A small image diffusion model, trained from scratch.
Model: 3.74M parameters, 32-pixel images, arch dit, norm layernorm_no_bias, activation squared_relu, patch size [4, 4], layers 10, width 128.
Training: soap at rate 0.0025, 25500 steps, batches of 512.
Rows from block 2 of a small image diffusion model, named by matrix and row number. Rows with one number belong to one neuron. Each number is 50 + 12 x the weight over its row's rms, rounded and kept within 0 to 99. All counts start at 0. After the name is the row's rms in percent of the matrix's.
After each neuron's rows are labels from the 100 images, of 14848 (inputs lightly noised), where the neuron reaches its highest value: "top examples" is what is common among them. Only what is clearly more common there than usual is listed. The data: photos with spoken descriptions (Open Images, Localized Narratives).
# fc1: MLP up (model.blocks.2.mlp.fc1.weight, 384x128), inputs 0-63
# fc2: MLP down (model.blocks.2.mlp.fc2.weight, 128x384, transposed), outputs 0-63

fc1.42 091:59 57 63 87 63 44 67 75 62 75 67 57 60 43 62 46 53 58 52 52 33 59 62 59 44 46 44 54 81 51 31 51 58 63 56 68 65 57 45 75 53 69 43 33 52 47 47 35 41 57 69 77 65 67 55 61 65 58 76 57 56 47 60 53
fc2.42 082:34 52 59 64 53 62 41 47 69 70 18 45 65 37 48 36 75 27 26 41 48 33 53 52 68 50 50 40 53 21 30 45 45 45 63 72 54 64 36 56 41 49 58 61 62 45 63 55 62 55 40 56 67 63 68 50 58 67 37 41 61 41 25 63
top examples: text has "sky"

fc1.369 082:79 63 57 45 85 51 51 57 56 54 41 53 43 64 67 35 64 49 70 53 59 51 55 53 55 37 46 52 48 33 46 48 59 72 38 49 51 65 60 40 59 46 48 66 48 62 40 52 59 60 22 30 60 63 70 55 51 36 54 33 47 55 46 53
fc2.369 104:64 60 45 35 45 50 44 56 43 50 55 52 54 41 62 35 48 54 53 50 19 58 39 47 59 43 61 66 65 73 63 46 60 66 53 53 44 44 70 64 74 45 46 29 40 59 64 52 64 47 61 30 58 55 55 39 24 32 53 60 47 64 65 48
top examples: text has "red"; text has "color"

fc1.354 105:31 46 60 71 63 46 63 57 75 64 59 15 55 59 50 60 62 57 51 51 40 51 50 47 47 60 57 48 47 67 49 53 40 42 42 55 59 36 43 54 75 54 71 54 43 71 43 58 41 36 29 44 52 31 35 47 52 66 44 56 70 51 56 56
fc2.354 103:61 60 54 43 41 59 56 77 25 72 48 51 43 57 51 53 72 34 66 43 45 41 44 61 59 51 46 59 64 43 44 61 30 33 41 56 43 27 50 48 38 41 37 41 39 56 50 54 55 39 29 57 44 51 53 50 58 38 57 55 55 72 41 69
top examples: text has "grass"

fc1.355 089:43 70 33 52 45 67 60 45 29 42 43 67 63 54 53 25 40 41 45 61 43 46 45 55 51 77 24 42 39 51 18 53 75 38 71 54 30 68 38 42 54 46 37 65 39 59 59 54 57 40 50 65 66 68 52 49 47 34 34 34 33 36 39 44
fc2.355 126:73 69 56 31 57 53 52 60 39 45 39 41 39 40 73 39 53 44 58 37 37 61 49 48 45 74 35 57 37 60 61 48 49 48 30 47 55 58 52 71 56 59 63 46 40 63 60 53 61 55 57 49 75 36 46 52 54 45 46 82 48 55 62 43
top examples: text has "man"

fc1.80 100:55 67 67 41 65 55 49 42 32 45 31 59 40 56 73 22 55 40 39 44 54 58 49 66 44 68 42 49 49 34 48 39 66 56 71 48 40 53 69 36 69 40 39 61 37 65 43 45 49 31 54 45 81 71 47 54 51 39 43 30 50 43 56 60
fc2.80 096:64 70 33 50 62 55 51 39 42 27 21 47 37 42 59 21 58 42 64 57 50 45 47 46 54 54 53 50 56 78 52 61 43 59 51 58 50 45 63 66 66 68 54 27 30 60 69 48 71 33 52 55 61 34 60 44 68 35 55 48 49 47 58 47
top examples: text has "color"; text has "pink"

fc1.330 103:78 61 63 64 33 36 45 62 65 44 41 37 39 56 41 31 46 57 48 58 38 34 44 50 42 42 38 33 48 51 55 47 54 50 59 47 62 72 25 41 46 46 40 51 45 39 48 53 37 37 47 57 39 50 56 50 67 42 49 72 27 43 37 35
fc2.330 080:64 36 44 66 30 32 66 40 80 42 21 34 44 58 47 37 49 44 41 38 69 55 63 46 28 25 63 52 31 48 48 54 49 65 57 48 43 43 46 58 68 41 44 47 60 31 55 53 52 30 27 45 67 46 48 63 41 58 37 70 32 51 53 48
top examples: text has "red"

fc1.282 075:66 62 48 33 40 56 76 26 29 63 68 57 55 62 37 37 32 48 50 54 29 71 65 34 48 52 54 63 36 61 34 44 58 32 63 61 54 41 71 24 45 47 53 31 46 56 55 40 58 70 51 49 56 60 65 39 68 55 61 65 56 60 43 48
fc2.282 074:58 55 54 38 34 45 62 75 32 58 61 48 48 22 46 47 29 43 57 47 60 53 58 79 65 49 51 53 53 39 32 58 35 51 38 52 56 56 58 43 36 76 54 78 49 40 80 42 61 83 45 60 79 46 44 47 30 45 42 48 51 60 45 43
top examples: text has "white"

fc1.200 070:47 61 39 38 63 30 52 47 55 43 62 56 33 46 52 33 26 39 58 52 39 60 52 51 42 53 30 44 50 39 39 41 63 57 56 43 50 44 36 51 40 30 46 55 36 54 72 43 55 67 17 45 28 51 48 52 51 61 45 51 30 24 44 41
fc2.200 118:45 55 59 52 40 45 49 59 48 60 69 45 45 52 65 30 47 39 49 37 67 53 47 43 69 76 25 60 58 45 58 54 59 38 22 57 40 35 40 58 30 57 48 23 46 59 36 48 64 54 50 55 31 54 67 58 39 67 53 48 35 40 57 48
top examples: text has "red"

fc1.173 141:55 38 51 59 54 56 49 57 61 58 58 43 49 49 30 64 18 71 49 71 33 53 60 46 50 25 51 50 51 57 35 49 43 42 35 56 44 55 38 50 20 54 63 40 39 37 51 61 53 73 50 70 40 32 63 42 66 58 73 75 57 56 47 60
fc2.173 114:45 50 47 40 62 50 52 58 48 51 57 37 53 59 44 43 54 72 50 46 69 38 53 63 61 49 19 64 75 46 53 44 51 56 43 42 54 57 30 40 62 52 50 39 44 46 03 52 48 56 55 62 48 43 58 47 56 42 48 42 38 42 35 42
top examples: text has "trees"; text has "sky"; text has "grass"; text has "plants"

fc1.329 120:55 43 53 52 71 56 58 35 36 37 65 73 48 35 58 41 29 76 50 17 47 65 60 54 43 39 58 52 72 42 51 56 56 66 50 49 62 62 64 75 58 52 45 52 47 45 47 25 46 64 51 53 45 58 41 30 32 50 66 49 42 51 59 53
fc2.329 095:67 57 38 41 68 68 40 61 62 44 41 64 45 48 82 53 77 44 43 76 62 47 32 53 35 63 58 43 46 32 36 63 61 39 61 48 48 50 40 28 53 55 46 36 44 57 48 23 34 30 56 36 42 44 44 48 72 49 43 62 66 68 53 52
top examples: text has "sky"; text has "water"

fc1.103 080:49 59 33 47 31 43 46 53 50 37 47 48 34 53 56 20 40 42 58 64 59 40 41 43 35 59 60 39 48 71 13 41 58 32 43 42 37 53 33 64 46 42 33 64 31 54 60 39 58 33 53 61 41 57 54 47 55 40 41 57 42 46 43 48
fc2.103 104:54 48 59 28 41 55 39 62 38 51 49 62 55 59 64 29 43 60 42 38 48 37 57 51 72 53 77 55 44 44 31 46 54 37 58 64 55 48 41 29 55 55 43 44 34 41 37 27 60 35 57 64 48 45 41 55 43 43 62 59 49 54 62 48
top examples: text has "red"

fc1.25 073:54 58 53 60 58 81 58 58 63 56 53 45 70 48 55 52 46 74 52 65 38 55 56 58 49 55 57 63 54 69 43 57 63 53 70 76 58 76 55 56 40 55 55 65 47 54 70 62 51 51 46 62 95 54 70 35 51 44 51 48 50 37 61 55
fc2.25 069:47 43 38 53 44 72 39 53 49 52 46 57 51 56 50 48 52 65 50 35 49 30 42 43 56 41 51 53 64 43 35 55 76 40 51 40 52 59 46 50 45 65 50 25 45 41 83 75 45 33 48 65 63 58 32 16 43 36 75 56 41 46 65 41
top examples: text has "blue"

fc1.36 105:66 59 59 28 68 43 54 58 58 63 57 36 32 54 81 26 55 43 52 67 53 70 54 61 37 45 36 69 57 26 43 47 52 53 58 58 48 44 60 46 54 43 53 50 44 67 32 53 49 54 25 40 60 55 46 47 57 40 49 32 59 45 64 49
fc2.36 108:77 56 45 28 63 53 48 49 43 47 20 41 57 51 68 50 58 57 46 53 55 39 47 53 49 54 72 52 62 60 31 36 42 41 73 61 48 46 47 45 59 47 38 52 29 46 30 55 52 47 54 47 54 42 38 43 56 19 40 45 70 47 49 49
top examples: text has "red"

fc1.216 079:53 58 45 44 47 43 38 55 26 51 36 48 49 56 32 41 18 35 33 47 34 56 39 48 58 35 40 26 39 36 53 43 56 34 49 32 47 67 53 26 66 50 53 53 55 55 53 78 45 60 47 52 52 69 57 50 40 34 57 49 36 53 49 52
fc2.216 099:44 45 49 35 41 54 35 47 38 58 67 58 55 50 42 57 20 55 66 51 64 61 46 40 40 47 61 54 52 43 59 67 55 40 46 37 46 68 65 48 41 39 50 68 58 65 43 75 36 58 42 39 64 56 37 48 59 32 34 51 46 73 54 53
top examples: text has "red"

fc1.24 095:60 39 66 68 56 67 63 64 42 79 59 52 39 54 59 53 55 42 33 53 51 47 64 54 58 54 35 45 57 68 41 52 58 48 67 63 63 49 58 43 53 51 39 45 52 58 51 35 52 57 75 68 49 49 47 39 43 73 68 55 58 54 42 89
fc2.24 109:74 61 50 46 42 45 56 30 60 93 45 56 47 58 61 30 50 43 55 52 75 52 33 33 47 36 33 46 27 57 35 52 48 50 59 54 46 50 40 31 60 31 43 67 38 72 36 29 37 19 44 56 52 67 48 67 33 31 34 53 36 55 59 40
top examples: text has "white"

fc1.23 134:59 62 36 29 38 44 40 43 35 44 52 59 43 48 45 55 54 59 39 43 51 57 57 58 65 38 34 35 56 58 37 28 34 64 52 46 47 44 65 56 88 48 37 60 36 54 48 59 38 51 62 49 48 57 60 39 50 57 37 42 56 64 25 78
fc2.23 098:53 45 26 43 43 48 49 48 43 42 50 46 60 46 52 34 59 52 71 62 72 39 61 42 59 63 62 58 42 44 54 42 63 48 66 45 50 44 34 44 45 51 61 69 68 55 43 60 75 57 34 75 45 47 65 62 81 36 68 48 54 50 29 70
top examples: text has "white"

fc1.115 117:61 64 51 50 44 64 43 57 52 57 50 43 44 36 58 45 39 54 49 77 38 36 46 49 41 67 65 53 49 74 02 40 63 31 60 49 35 55 19 74 52 43 49 68 35 51 43 43 55 37 61 75 37 53 63 42 46 50 31 50 49 47 36 48
fc2.115 097:54 50 54 55 49 51 32 45 56 60 59 51 50 74 54 33 44 64 50 39 58 26 63 54 52 45 51 38 49 33 41 52 68 45 34 58 55 66 29 54 42 49 61 36 42 31 00 27 38 50 57 63 52 53 38 68 46 41 37 32 47 53 31 66
top examples: text has "sky"