config.toml
cond_dim = 256
norm = "layernorm_no_bias"
qk_norm = false
patch_size = [4, 4]
lr = 0.0025
one_sided = true
warmup_steps = 1270
Rows from block 6 of a small image diffusion model, named by matrix and row number. Rows with one number belong to one neuron. Each number is 500 + 50 x the weight over its row's rms, rounded and kept within 0 to 999. All counts start at 0. Numbers have three digits each.
After each neuron's rows are labels from the 100 images, of 14848 (inputs lightly noised), where the neuron reaches its highest value: "responds to" is what is common among them. Only what is clearly more common there than usual is listed. The data: photos with spoken descriptions (Open Images, Localized Narratives).
# fc1: MLP up (model.blocks.6.mlp.fc1.weight, 384x128), inputs 64-127
# fc2: MLP down (model.blocks.6.mlp.fc2.weight, 128x384, transposed), outputs 64-127

fc1.303:526518624414423545536404524478498564480541494470514497500470471509433420461469539475478448477489429605499551398525508528483528556514465457504485508530469525472542489472588495395546452540469427
fc2.303:541462588506500574389396461542510489545482384533447495403463443408458477550530450532478509541458547400555517510580495485530519412503460455492498531565450497538510484464480499565499446496413453
responds to: text has "white"; text has "black"

fc1.310:472506479475496527451486503415511559380468374486453490416481557555422523554517525595477529504574506488525540495519384506418492489335435537515492417509517652553535583455539546585477502550539480
fc2.310:500547510553457486490532468524563516655497463438544542436422449522566472550524559617511443495565505471469470458572626498479519554505610492473486550482467333501490601490452554516520524505494505
responds to: text has "color"

fc1.378:562525554598457434545517518479634465531563520556613493521437471489570543474521554472491569447488549566473479633451562567649419498497496396481517488469394577515486448576543555521482496500442508
fc2.378:531481516542551437496493541553496540481584425543406416527430498449468533515513505563489489355501424460445472494403510446411447533561517367473530470441618494469500481494541498474473458531426478
responds to: text has "black"; text has "white"

fc1.243:448566606522532485463518533497511609442472507581494529482528544446508567511573499592486537558455517546591516481480408398463589529416449542459495573471449515529555425567524492559532487591490529
fc2.243:474537497546450433505525470544442548464422563537604589508579504543523436497481429534532490558550572538531550505514517480545535531470458495532523512422518527396586544549399518419452448540486460
responds to: text has "red"

fc1.362:481429499545485539497432433552431530485536482535503589519594573591569452461533436491543585466367437512439433442424533496458402523545520476563444499529497598525634526516512529522507473518560403
fc2.362:488465548643497565480417605472631553519580454535432593541588366448581561495502580527519415479558545510492496460478505491467441496490488472560493473530480481467517549562508512512493484504529602
responds to: text has "black"; text has "white"

fc1.131:382483429564583512532406495472474497468433462549464465528465499488471561555454483545405475466478516410485540469433527536538458499618478540459531507457527508526497548444472527395550498393604541
fc2.131:396486603495527513474271531434495549500539466557587547520561444447572534501457460509623516577536512505508507479500491477427499531497517500565464465515551526489535503520495561469440470507503439
responds to: text has "sky"

fc1.105:426554469519580463496456503616517449319425487458509549438422470541475488531427484545558496504542463584419456583513412554445517583504504451557490422497578606521525556387425513514526500483554525
fc2.105:452467497469500428434480551525459549337549544477400504508590538456484557528511519450502498452478429555447490584498385488492486490558373495434601422545452656560565436500504484531427464516512486
responds to: text has "color"

fc1.231:471553556529550489566498512430509539468519544489521500528495606458461586515550535588479591530489495554572479424570450393506568503522483556447454550483482392494516604516511484576512496561532558
fc2.231:532504511456435458466477443589488483400492495450533473459449456470458616524533452476484391527461420458458419407520521496520537555551455483516551497433530612579471637472550556423571487482550458
responds to: text has "red"

fc1.229:572495499499468525522417462506520461468523526438515440544453541409553493507419567543465471446477500556483498514530595508535468481485520501522520484455476539482520517436516550527530482481490459
fc2.229:511501453478523483398472498502462475533439536518602484516501525589415455537457484541503531530494425499545495503540474479424416534550496539475543521490511536583588554410534505481460495550539511
responds to: text has "black"; text has "white"

fc1.9:491550481467463455498533550557575563529423523454427582485484469431490475452541502423501563607590500430507491529563473482437513495568543515501513471481582491473503464479451489548520575497474543
fc2.9:391524595476485448495519531527490441521547429555465410448557491391469538489516521516420529522513499450534507491368501451389543505514563469505571445470516519527546497484493519522547476552512497
responds to: text has "red"

fc1.261:479415510416520566474520608413473532437579532483508535477492508556433571515599475558520554478438556592595521415457493467516602524461452591528444568554439481539481509554489542536447541488519487
fc2.261:424532575508452508415533424582464435528501506380443476495443467487443394540481422520480448461615552454423564539464461545461566465529529584517495531474559498580512627520509393484543501515465535
responds to: text has "color"

fc1.382:539532493489455503533489424393573693512469477479473521489561539548430522447572562480498464600470635425542497477518603517496488544391473541497423528489495356439533455536548437548440461542509481
fc2.382:514527490514581458449544587560540644454574538469498548571578470552506564418491557453583539528416496558452517474534451537448468487468466495375538496570498617587625458540466544502500428500507520
responds to: text has "red"

fc1.256:445469516464453532555557522493504487419495403483441442480508517490363520413544550520578528535532470524513481464510512494571419550557497525413467459496537444565456518592468449399567537461455526
fc2.256:508447454461457457601498496509488487483476483585497450526568485618557501493540417506488524503435604559528507557479500503497487502549514545439567467480505472437417523561487555438460540515510505
responds to: text has "sky"; text has "grass"

fc1.347:505459486420563546627536511507491521497505458426532473504445422507547508487519483571526543504522487457598494530550473581583600523490584426419479491450450558553560578606454504442517493538399496
fc2.347:436439532400402561495497536518491473474517408380482399525554591427531497502518552582509465444491502535494487522546538486432454501483458459412589513436523502419451580557548509545451468389493516
responds to: text has "text"

fc1.380:453436556589491527502504523414397477451554456511587533426416538521556475412488439539485503510481518489514468467521510467497466592500437495507587568513531509551455518533546557515546467478579415
fc2.380:424449565519452519562497512501581444543582480505434541448470486476602525515500550503445537461503461506502500466529456482523464491546530506489406427481485472436429573480492401504461408576571566
responds to: text has "white"; text has "black"

fc1.182:525411585564528512570448470425559519526504519462517453519423457564523579495503509470513504544532497550533535579508467595461590459540503474584435586434558488524572405543417522481501552533479513
fc2.182:436418504592530525489599546549470512495466572402544499527452592496510543460433488479502459500561551494507522482444514589493439500450507506556415396470486510530554402475529491470543550523522492
responds to: text has "people"

fc1.122:521513471503484440441469464528558486495464499455547515588452452504386449466514586529516519444501555581426489423572429518540472473518555497485571471503507558527558442685597566502463487506521454
fc2.122:532534471567537471596464603483480560475431555474518557509452513496449501412502469526474459475534476512392432488575583528468525472510539532490497480607566478464532457606412454575518550460481534
responds to: text has "black"

fc1.193:484603516532449520566485416547550503560466501567508489561439580486490526482504459477492574555496546575622588498377478480620472480452523506508394451460486529487546450430593460420464514497531482
fc2.193:423518514545497564499561509544537439494469456555535545567547464497487534484435541454541528611489530470596549423323488459471573523520514509549560556444476496520506489471433503565565533492577578
responds to: text has "color"

fc1.379:480500499540441533473467490518575496482565471538539500513541506538433487527447532438597570450456510437553454486479501512691508423528512521472420461441527559490442561457472485531446562502483506
fc2.379:442524484504466477497542435531531456490470488434576543526536581635503487515550480454444562595426514550456499562581485559548566494591488483502515551533423471502490500540448463494474517521520425
responds to: text has "grass"

fc1.169:505450463466459511470496454495485469552566522544551493496432618523454484489504428561544526530504527427610455471396477465481552393462450530502405503539477483439510611491516472505412499483506485
fc2.169:532435522529468538488498634503452563497510593603586493464553445460479458589565505525474536467459593486517455537433514508401524516480412506525541540493487499486494484495476544515457524529449517
responds to: text has "color"

fc1.251:462510506469560441572705522515481526438491423482463472518567584500503467518489502451535437513478456541489460530462549548517456423527549482553483510503498503432589569479522504457509579478414462
fc2.251:422538576441462523425350506459519477473493481587525509569485469521485528467599489486458494476505503506575576513373562456526558473510522573431436496542568504527557492545461581534531489517591354
responds to: text has "sky"; text has "trees"; text has "clouds"; text has "bottom"

fc1.203:505486519562571491511497457585442431478530636463458542430472546514540566437553491557426499493556478491551424468527535520575535452506534413450512504440538550481525556530487477587527480394451535
fc2.203:461544520495436578463535453507492526490483566434545468481490479430543581526424459508491491454520483599494501529532517536415490544523520502470536570553406528467440503571547416454428550533456554
responds to: text has "text"

fc1.59:420581562525579460546461461434515541502478570492504528533463506503488643568504541436520561464424547521480552448580536480539543556482444534481469518565439441470482473490567532481569499548467562
fc2.59:443498599530458459450512542507489570567511567495539540513488514537514619587475498447535504448436504470523473450481511490495528494444561527375480473583554538476479433454458456496424481454554492
responds to: text has "white"; text has "black"