Weights of a small image diffusion model: 25500 steps, trained on photos with spoken descriptions (Open Images, Localized Narratives).
Rows from block 5 of a small image diffusion model, named by matrix and row number. Rows with one number belong to one neuron. Each number is 200 + 30 x the weight over its row's rms, rounded and kept within 0 to 999. All counts start at 0.
After each neuron's rows are labels from the 100 images, of 14848 (inputs lightly noised), where the neuron reaches its highest value: "responds to" is what is common among them. Only what is clearly more common there than usual is listed. The data: photos with spoken descriptions (Open Images, Localized Narratives).
# fc1: MLP up (model.blocks.5.mlp.fc1.weight, 384x128), inputs 64-127
# fc2: MLP down (model.blocks.5.mlp.fc2.weight, 128x384, transposed), outputs 64-127

fc1.225,193,211,211,229,215,220,208,213,165,201,243,205,202,230,171,179,141,171,166,106,191,163,193,203,209,247,143,189,204,208,264,212,243,225,205,206,246,185,284,201,191,181,203,183,148,194,206,171,207,189,193,209,148,191,216,214,167,135,189,215,252,205,191,223
fc2.225,178,213,224,189,108,176,163,226,201,207,205,232,217,205,195,184,206,230,176,165,196,238,219,222,229,222,195,201,195,255,197,204,162,202,234,164,197,253,167,204,215,170,239,160,191,208,208,233,177,210,182,189,185,208,168,237,183,151,158,190,208,205,170,217
responds to: text has "wall"

fc1.81,217,203,183,186,192,220,197,114,224,184,203,204,187,190,203,205,213,185,297,221,186,192,205,224,250,159,202,189,174,179,168,228,238,200,177,242,172,173,182,209,164,239,218,191,202,180,179,193,188,195,178,198,200,214,164,155,229,209,166,181,160,223,289,199
fc2.81,189,239,226,189,232,195,208,203,223,197,178,187,178,199,176,196,202,179,140,254,204,149,196,187,156,198,224,162,194,220,256,253,159,205,220,222,224,158,192,235,207,138,247,191,212,239,217,212,203,199,188,192,146,174,236,178,233,223,185,174,186,200,202,239
responds to: text has "sky"

fc1.38,209,223,199,205,155,237,163,225,211,195,162,183,192,180,170,220,224,182,207,172,198,155,220,179,176,251,173,169,193,191,166,138,187,215,243,219,166,174,180,161,167,264,159,192,159,232,181,152,205,149,117,174,209,188,156,168,214,193,166,143,217,226,209,194
fc2.38,227,227,242,185,214,271,171,216,209,214,154,227,205,168,195,174,215,175,200,208,214,248,250,177,182,231,215,194,284,199,205,162,221,221,175,255,160,198,213,178,218,162,214,243,159,223,182,222,218,218,263,210,229,217,231,221,225,204,179,153,245,156,206,230
responds to: text has "sky"; text has "trees"; text has "water"

fc1.31,146,212,250,199,160,183,250,182,214,245,256,203,219,222,231,216,152,199,225,251,167,202,210,206,219,170,224,185,231,209,167,186,220,185,198,152,243,153,220,200,242,180,148,210,232,225,217,191,214,233,201,212,170,239,218,242,225,185,260,243,250,223,233,169
fc2.31,276,208,259,239,245,184,191,192,198,200,177,190,180,200,192,175,146,198,206,235,217,196,164,190,194,225,200,190,243,199,184,194,223,199,237,198,241,259,189,178,234,182,182,224,206,192,167,183,212,195,226,205,180,181,191,246,226,141,252,261,177,176,219,223
responds to: text has "black"; text has "white"

fc1.215,194,173,170,201,219,224,184,198,216,152,198,210,247,211,200,243,225,218,129,230,155,210,210,176,245,195,199,222,177,203,221,235,240,134,209,173,196,190,180,166,196,209,247,197,158,208,194,198,225,196,202,172,217,137,238,199,246,199,181,206,219,256,194,205
fc2.215,220,183,173,171,230,194,212,184,224,203,188,202,202,207,182,222,271,241,193,277,240,220,174,211,199,223,177,194,127,201,206,171,259,230,197,196,226,219,241,193,174,179,179,193,188,179,228,211,214,209,239,187,225,218,198,258,263,179,182,146,132,198,168,194
responds to: text has "color"

fc1.61,128,209,209,157,233,210,226,194,194,166,223,210,223,167,190,223,263,238,184,220,206,215,221,186,220,199,239,219,272,205,192,181,189,190,177,229,176,192,209,236,172,200,247,221,208,130,255,227,227,190,174,235,245,207,189,219,215,222,245,216,196,209,185,170
fc2.61,235,225,161,190,215,253,203,170,194,202,219,176,178,251,129,206,188,242,258,267,227,219,165,201,204,202,212,233,198,178,204,191,169,232,250,232,161,251,216,246,221,206,111,221,205,177,220,210,228,175,181,196,245,163,206,174,208,181,223,259,205,214,229,243
responds to: text has "lights"

fc1.316,198,191,183,194,173,130,196,182,233,225,211,245,241,170,233,234,177,267,195,241,165,291,198,179,188,183,224,216,208,174,195,181,224,190,199,162,240,145,167,211,157,147,170,188,235,198,177,177,197,199,223,199,188,194,156,193,191,224,199,184,187,173,176,183
fc2.316,191,200,181,215,237,198,214,212,219,190,190,167,206,227,162,203,212,183,181,158,179,167,119,194,233,244,147,159,216,213,150,173,201,209,163,242,184,217,219,201,212,158,175,222,170,186,181,191,230,234,215,201,211,211,244,225,212,191,200,193,166,192,233,259
responds to: text has "people"; text has "sitting"

fc1.29,230,236,176,247,165,181,210,265,187,201,177,189,194,263,120,195,187,227,194,189,184,154,197,191,198,216,193,173,160,224,191,159,180,186,187,172,201,219,163,161,182,189,207,222,226,242,180,192,213,193,186,206,170,248,181,181,239,181,176,184,217,224,115,144
fc2.29,199,168,151,201,172,150,225,261,160,215,196,189,239,187,211,225,277,192,208,177,226,241,181,212,179,183,193,239,87,173,217,205,201,236,227,172,180,204,206,187,171,219,182,171,204,199,181,198,200,247,188,186,228,206,202,159,198,241,202,224,180,232,159,190
responds to: text has "sky"

fc1.298,219,220,155,184,176,164,207,170,179,201,209,208,104,134,184,173,216,222,210,252,196,207,154,210,241,206,203,180,154,184,248,179,202,175,180,196,194,227,227,198,220,163,266,149,275,223,209,213,198,169,192,149,164,282,185,182,214,213,278,189,180,207,218,214
fc2.298,173,249,201,183,210,210,201,169,233,217,197,148,150,219,234,199,210,164,177,263,230,169,187,146,187,161,207,203,183,213,137,265,223,262,177,164,193,164,176,229,185,216,154,183,299,192,238,199,147,212,195,281,215,143,183,201,170,205,223,202,185,168,184,172
responds to: text has "red"

fc1.308,225,182,235,226,167,209,195,171,202,203,188,165,149,219,216,152,203,193,195,249,191,194,243,192,188,159,188,222,186,181,115,164,211,232,180,160,225,189,233,213,170,155,188,219,199,214,205,226,239,194,157,203,195,214,245,238,186,184,263,218,167,226,174,173
fc2.308,218,233,219,209,231,174,166,198,228,175,209,157,198,204,199,178,159,187,175,224,189,128,299,229,198,200,204,172,223,210,141,215,194,210,175,205,217,167,197,180,285,212,221,136,176,186,173,207,186,196,159,245,145,181,193,198,189,144,228,209,163,199,202,159
responds to: text has "black"; text has "white"

fc1.167,215,199,171,188,240,196,124,168,148,211,181,188,141,187,172,187,162,172,206,218,218,207,154,172,257,193,193,222,174,219,206,239,202,216,217,177,180,211,184,151,204,214,211,188,267,191,218,177,236,167,247,179,187,281,238,177,123,171,268,158,188,184,216,226
fc2.167,207,250,207,227,227,206,247,178,210,189,236,182,106,216,169,245,179,203,177,192,223,187,230,184,165,206,200,167,203,202,194,174,174,226,208,146,194,220,208,170,190,218,187,183,251,189,209,218,145,211,172,243,285,134,160,202,100,191,209,142,207,180,199,183
responds to: text has "red"

fc1.83,185,217,193,180,181,206,214,185,184,165,195,239,255,216,157,248,188,210,200,224,195,221,174,177,190,191,216,211,181,273,225,241,211,164,219,211,196,202,130,215,241,182,244,176,174,210,231,216,166,190,225,151,193,210,226,188,150,226,193,234,169,262,224,212
fc2.83,229,193,204,206,217,199,200,225,205,199,201,199,267,227,144,193,186,203,187,189,206,210,239,241,214,222,168,207,188,144,190,167,187,208,161,212,189,189,219,217,200,213,130,220,189,191,220,195,228,216,188,259,214,229,269,166,107,197,208,232,213,168,208,198
responds to: text has "red"

fc1.287,226,179,212,198,152,221,179,204,205,229,239,212,161,225,221,178,161,158,185,180,214,230,205,252,229,237,140,196,187,178,209,236,229,237,200,227,216,226,232,219,211,197,235,177,174,231,213,191,195,197,177,298,209,256,204,192,199,221,201,233,169,214,215,191
fc2.287,217,186,258,229,210,218,150,214,211,245,181,207,154,183,203,217,194,233,211,205,160,246,233,171,202,147,272,267,206,172,218,190,167,148,196,199,198,223,246,185,223,208,212,207,207,224,204,246,231,208,227,244,192,158,228,227,205,205,163,188,226,257,213,215
responds to: text has "color"

fc1.165,194,206,204,202,175,229,194,185,209,228,151,111,190,196,175,204,173,211,221,199,157,216,145,202,182,180,192,232,220,165,244,124,257,154,221,172,155,169,206,193,203,216,176,171,214,184,198,224,194,219,237,249,249,193,114,142,167,177,223,211,201,225,151,216
fc2.165,248,213,289,261,219,180,214,200,233,197,166,282,223,214,220,228,183,171,196,116,143,204,189,211,183,187,211,195,197,193,199,200,220,207,259,210,131,218,134,204,163,226,187,201,190,191,179,221,161,229,183,227,242,190,176,222,229,207,197,196,190,134,185,170
responds to: text has "color"

fc1.353,166,215,186,210,152,194,184,196,161,224,255,172,199,175,186,207,194,202,167,224,244,171,231,207,185,214,205,205,213,210,263,207,241,216,247,211,197,147,219,211,175,185,228,206,197,185,180,274,179,234,236,210,212,200,232,257,209,228,220,186,146,164,154,175
fc2.353,213,207,193,200,216,166,202,219,176,186,100,244,188,225,231,225,199,188,244,221,173,193,202,200,227,175,198,200,208,167,189,206,236,173,148,191,192,247,195,197,167,203,184,194,205,236,216,168,216,159,164,213,208,194,177,259,190,218,199,179,282,221,177,231
responds to: text has "color"

fc1.37,143,181,223,167,172,191,199,165,219,157,176,201,230,228,204,257,247,189,212,197,189,209,252,204,165,127,204,196,164,137,195,160,174,213,160,226,181,123,226,196,178,157,192,213,162,169,242,236,200,206,186,188,189,155,171,218,257,244,103,196,216,176,234,153
fc2.37,226,146,254,187,240,234,228,219,166,215,206,219,185,137,189,185,269,215,184,206,187,190,209,166,168,245,210,179,242,244,265,193,220,176,225,186,183,232,219,186,158,202,196,174,167,204,200,205,185,206,256,179,217,228,171,195,220,262,181,176,236,263,249,250
responds to: text has "sky"

fc1.56,180,213,212,192,170,173,178,198,182,178,207,203,208,201,190,207,129,194,226,138,209,190,139,182,207,217,208,145,206,184,186,169,168,267,199,232,207,189,203,153,190,159,183,200,214,162,195,202,206,185,190,183,193,206,181,145,202,249,228,210,173,137,197,189
fc2.56,212,245,247,190,205,181,210,213,192,205,175,196,208,227,196,223,156,224,140,195,200,201,238,169,202,176,161,202,202,250,261,232,158,191,262,230,191,245,210,210,205,217,191,181,174,241,224,192,240,165,219,178,206,164,224,176,200,203,192,252,189,275,212,199
responds to: text has "color"

fc1.188,138,199,189,156,224,175,194,231,217,159,200,211,219,209,304,226,222,208,152,168,212,207,207,193,186,254,228,204,125,148,237,200,193,217,220,182,229,209,190,181,142,277,149,257,195,182,173,159,237,218,230,208,242,188,207,181,206,267,183,176,178,202,162,228
fc2.188,218,206,171,193,130,193,186,206,243,206,197,190,200,191,281,159,208,154,228,161,185,162,215,178,194,182,202,178,129,210,118,175,197,202,181,182,229,174,177,210,217,133,249,157,231,237,247,207,172,187,166,182,239,211,194,226,192,238,237,202,227,193,152,197
responds to: text has "red"

fc1.249,234,186,234,208,156,214,171,162,219,180,223,249,176,223,105,173,227,160,198,166,205,197,229,232,202,205,245,192,259,192,176,202,222,198,210,206,184,250,215,233,209,249,209,223,147,206,218,192,183,198,192,211,217,171,152,227,144,242,184,160,214,206,179,212
fc2.249,194,186,146,221,244,208,211,152,221,197,200,220,199,215,257,254,208,172,197,231,262,150,197,242,204,188,207,204,98,181,201,226,193,246,190,195,212,203,201,255,178,178,209,241,231,200,218,229,222,208,186,179,222,207,226,192,229,179,217,221,156,146,174,226
responds to: text has "trees"; text has "sky"; text has "plants"; text has "grass"

fc1.262,141,189,199,220,177,143,199,221,169,229,228,199,190,220,196,149,161,178,203,205,146,115,208,164,212,210,216,190,192,215,210,189,186,176,168,154,263,247,196,211,208,212,178,196,258,213,198,207,174,233,187,207,188,204,203,216,195,168,227,264,229,208,217,200
fc2.262,192,188,175,189,179,227,230,205,179,231,244,237,228,151,193,152,231,227,161,243,172,213,162,160,202,175,190,213,142,214,220,172,156,179,171,212,178,244,256,159,216,173,238,214,184,191,229,208,212,223,230,199,225,213,177,221,196,217,150,151,191,213,150,225
responds to: text has "wall"; text has "holding"; text has "wearing"; text has "two"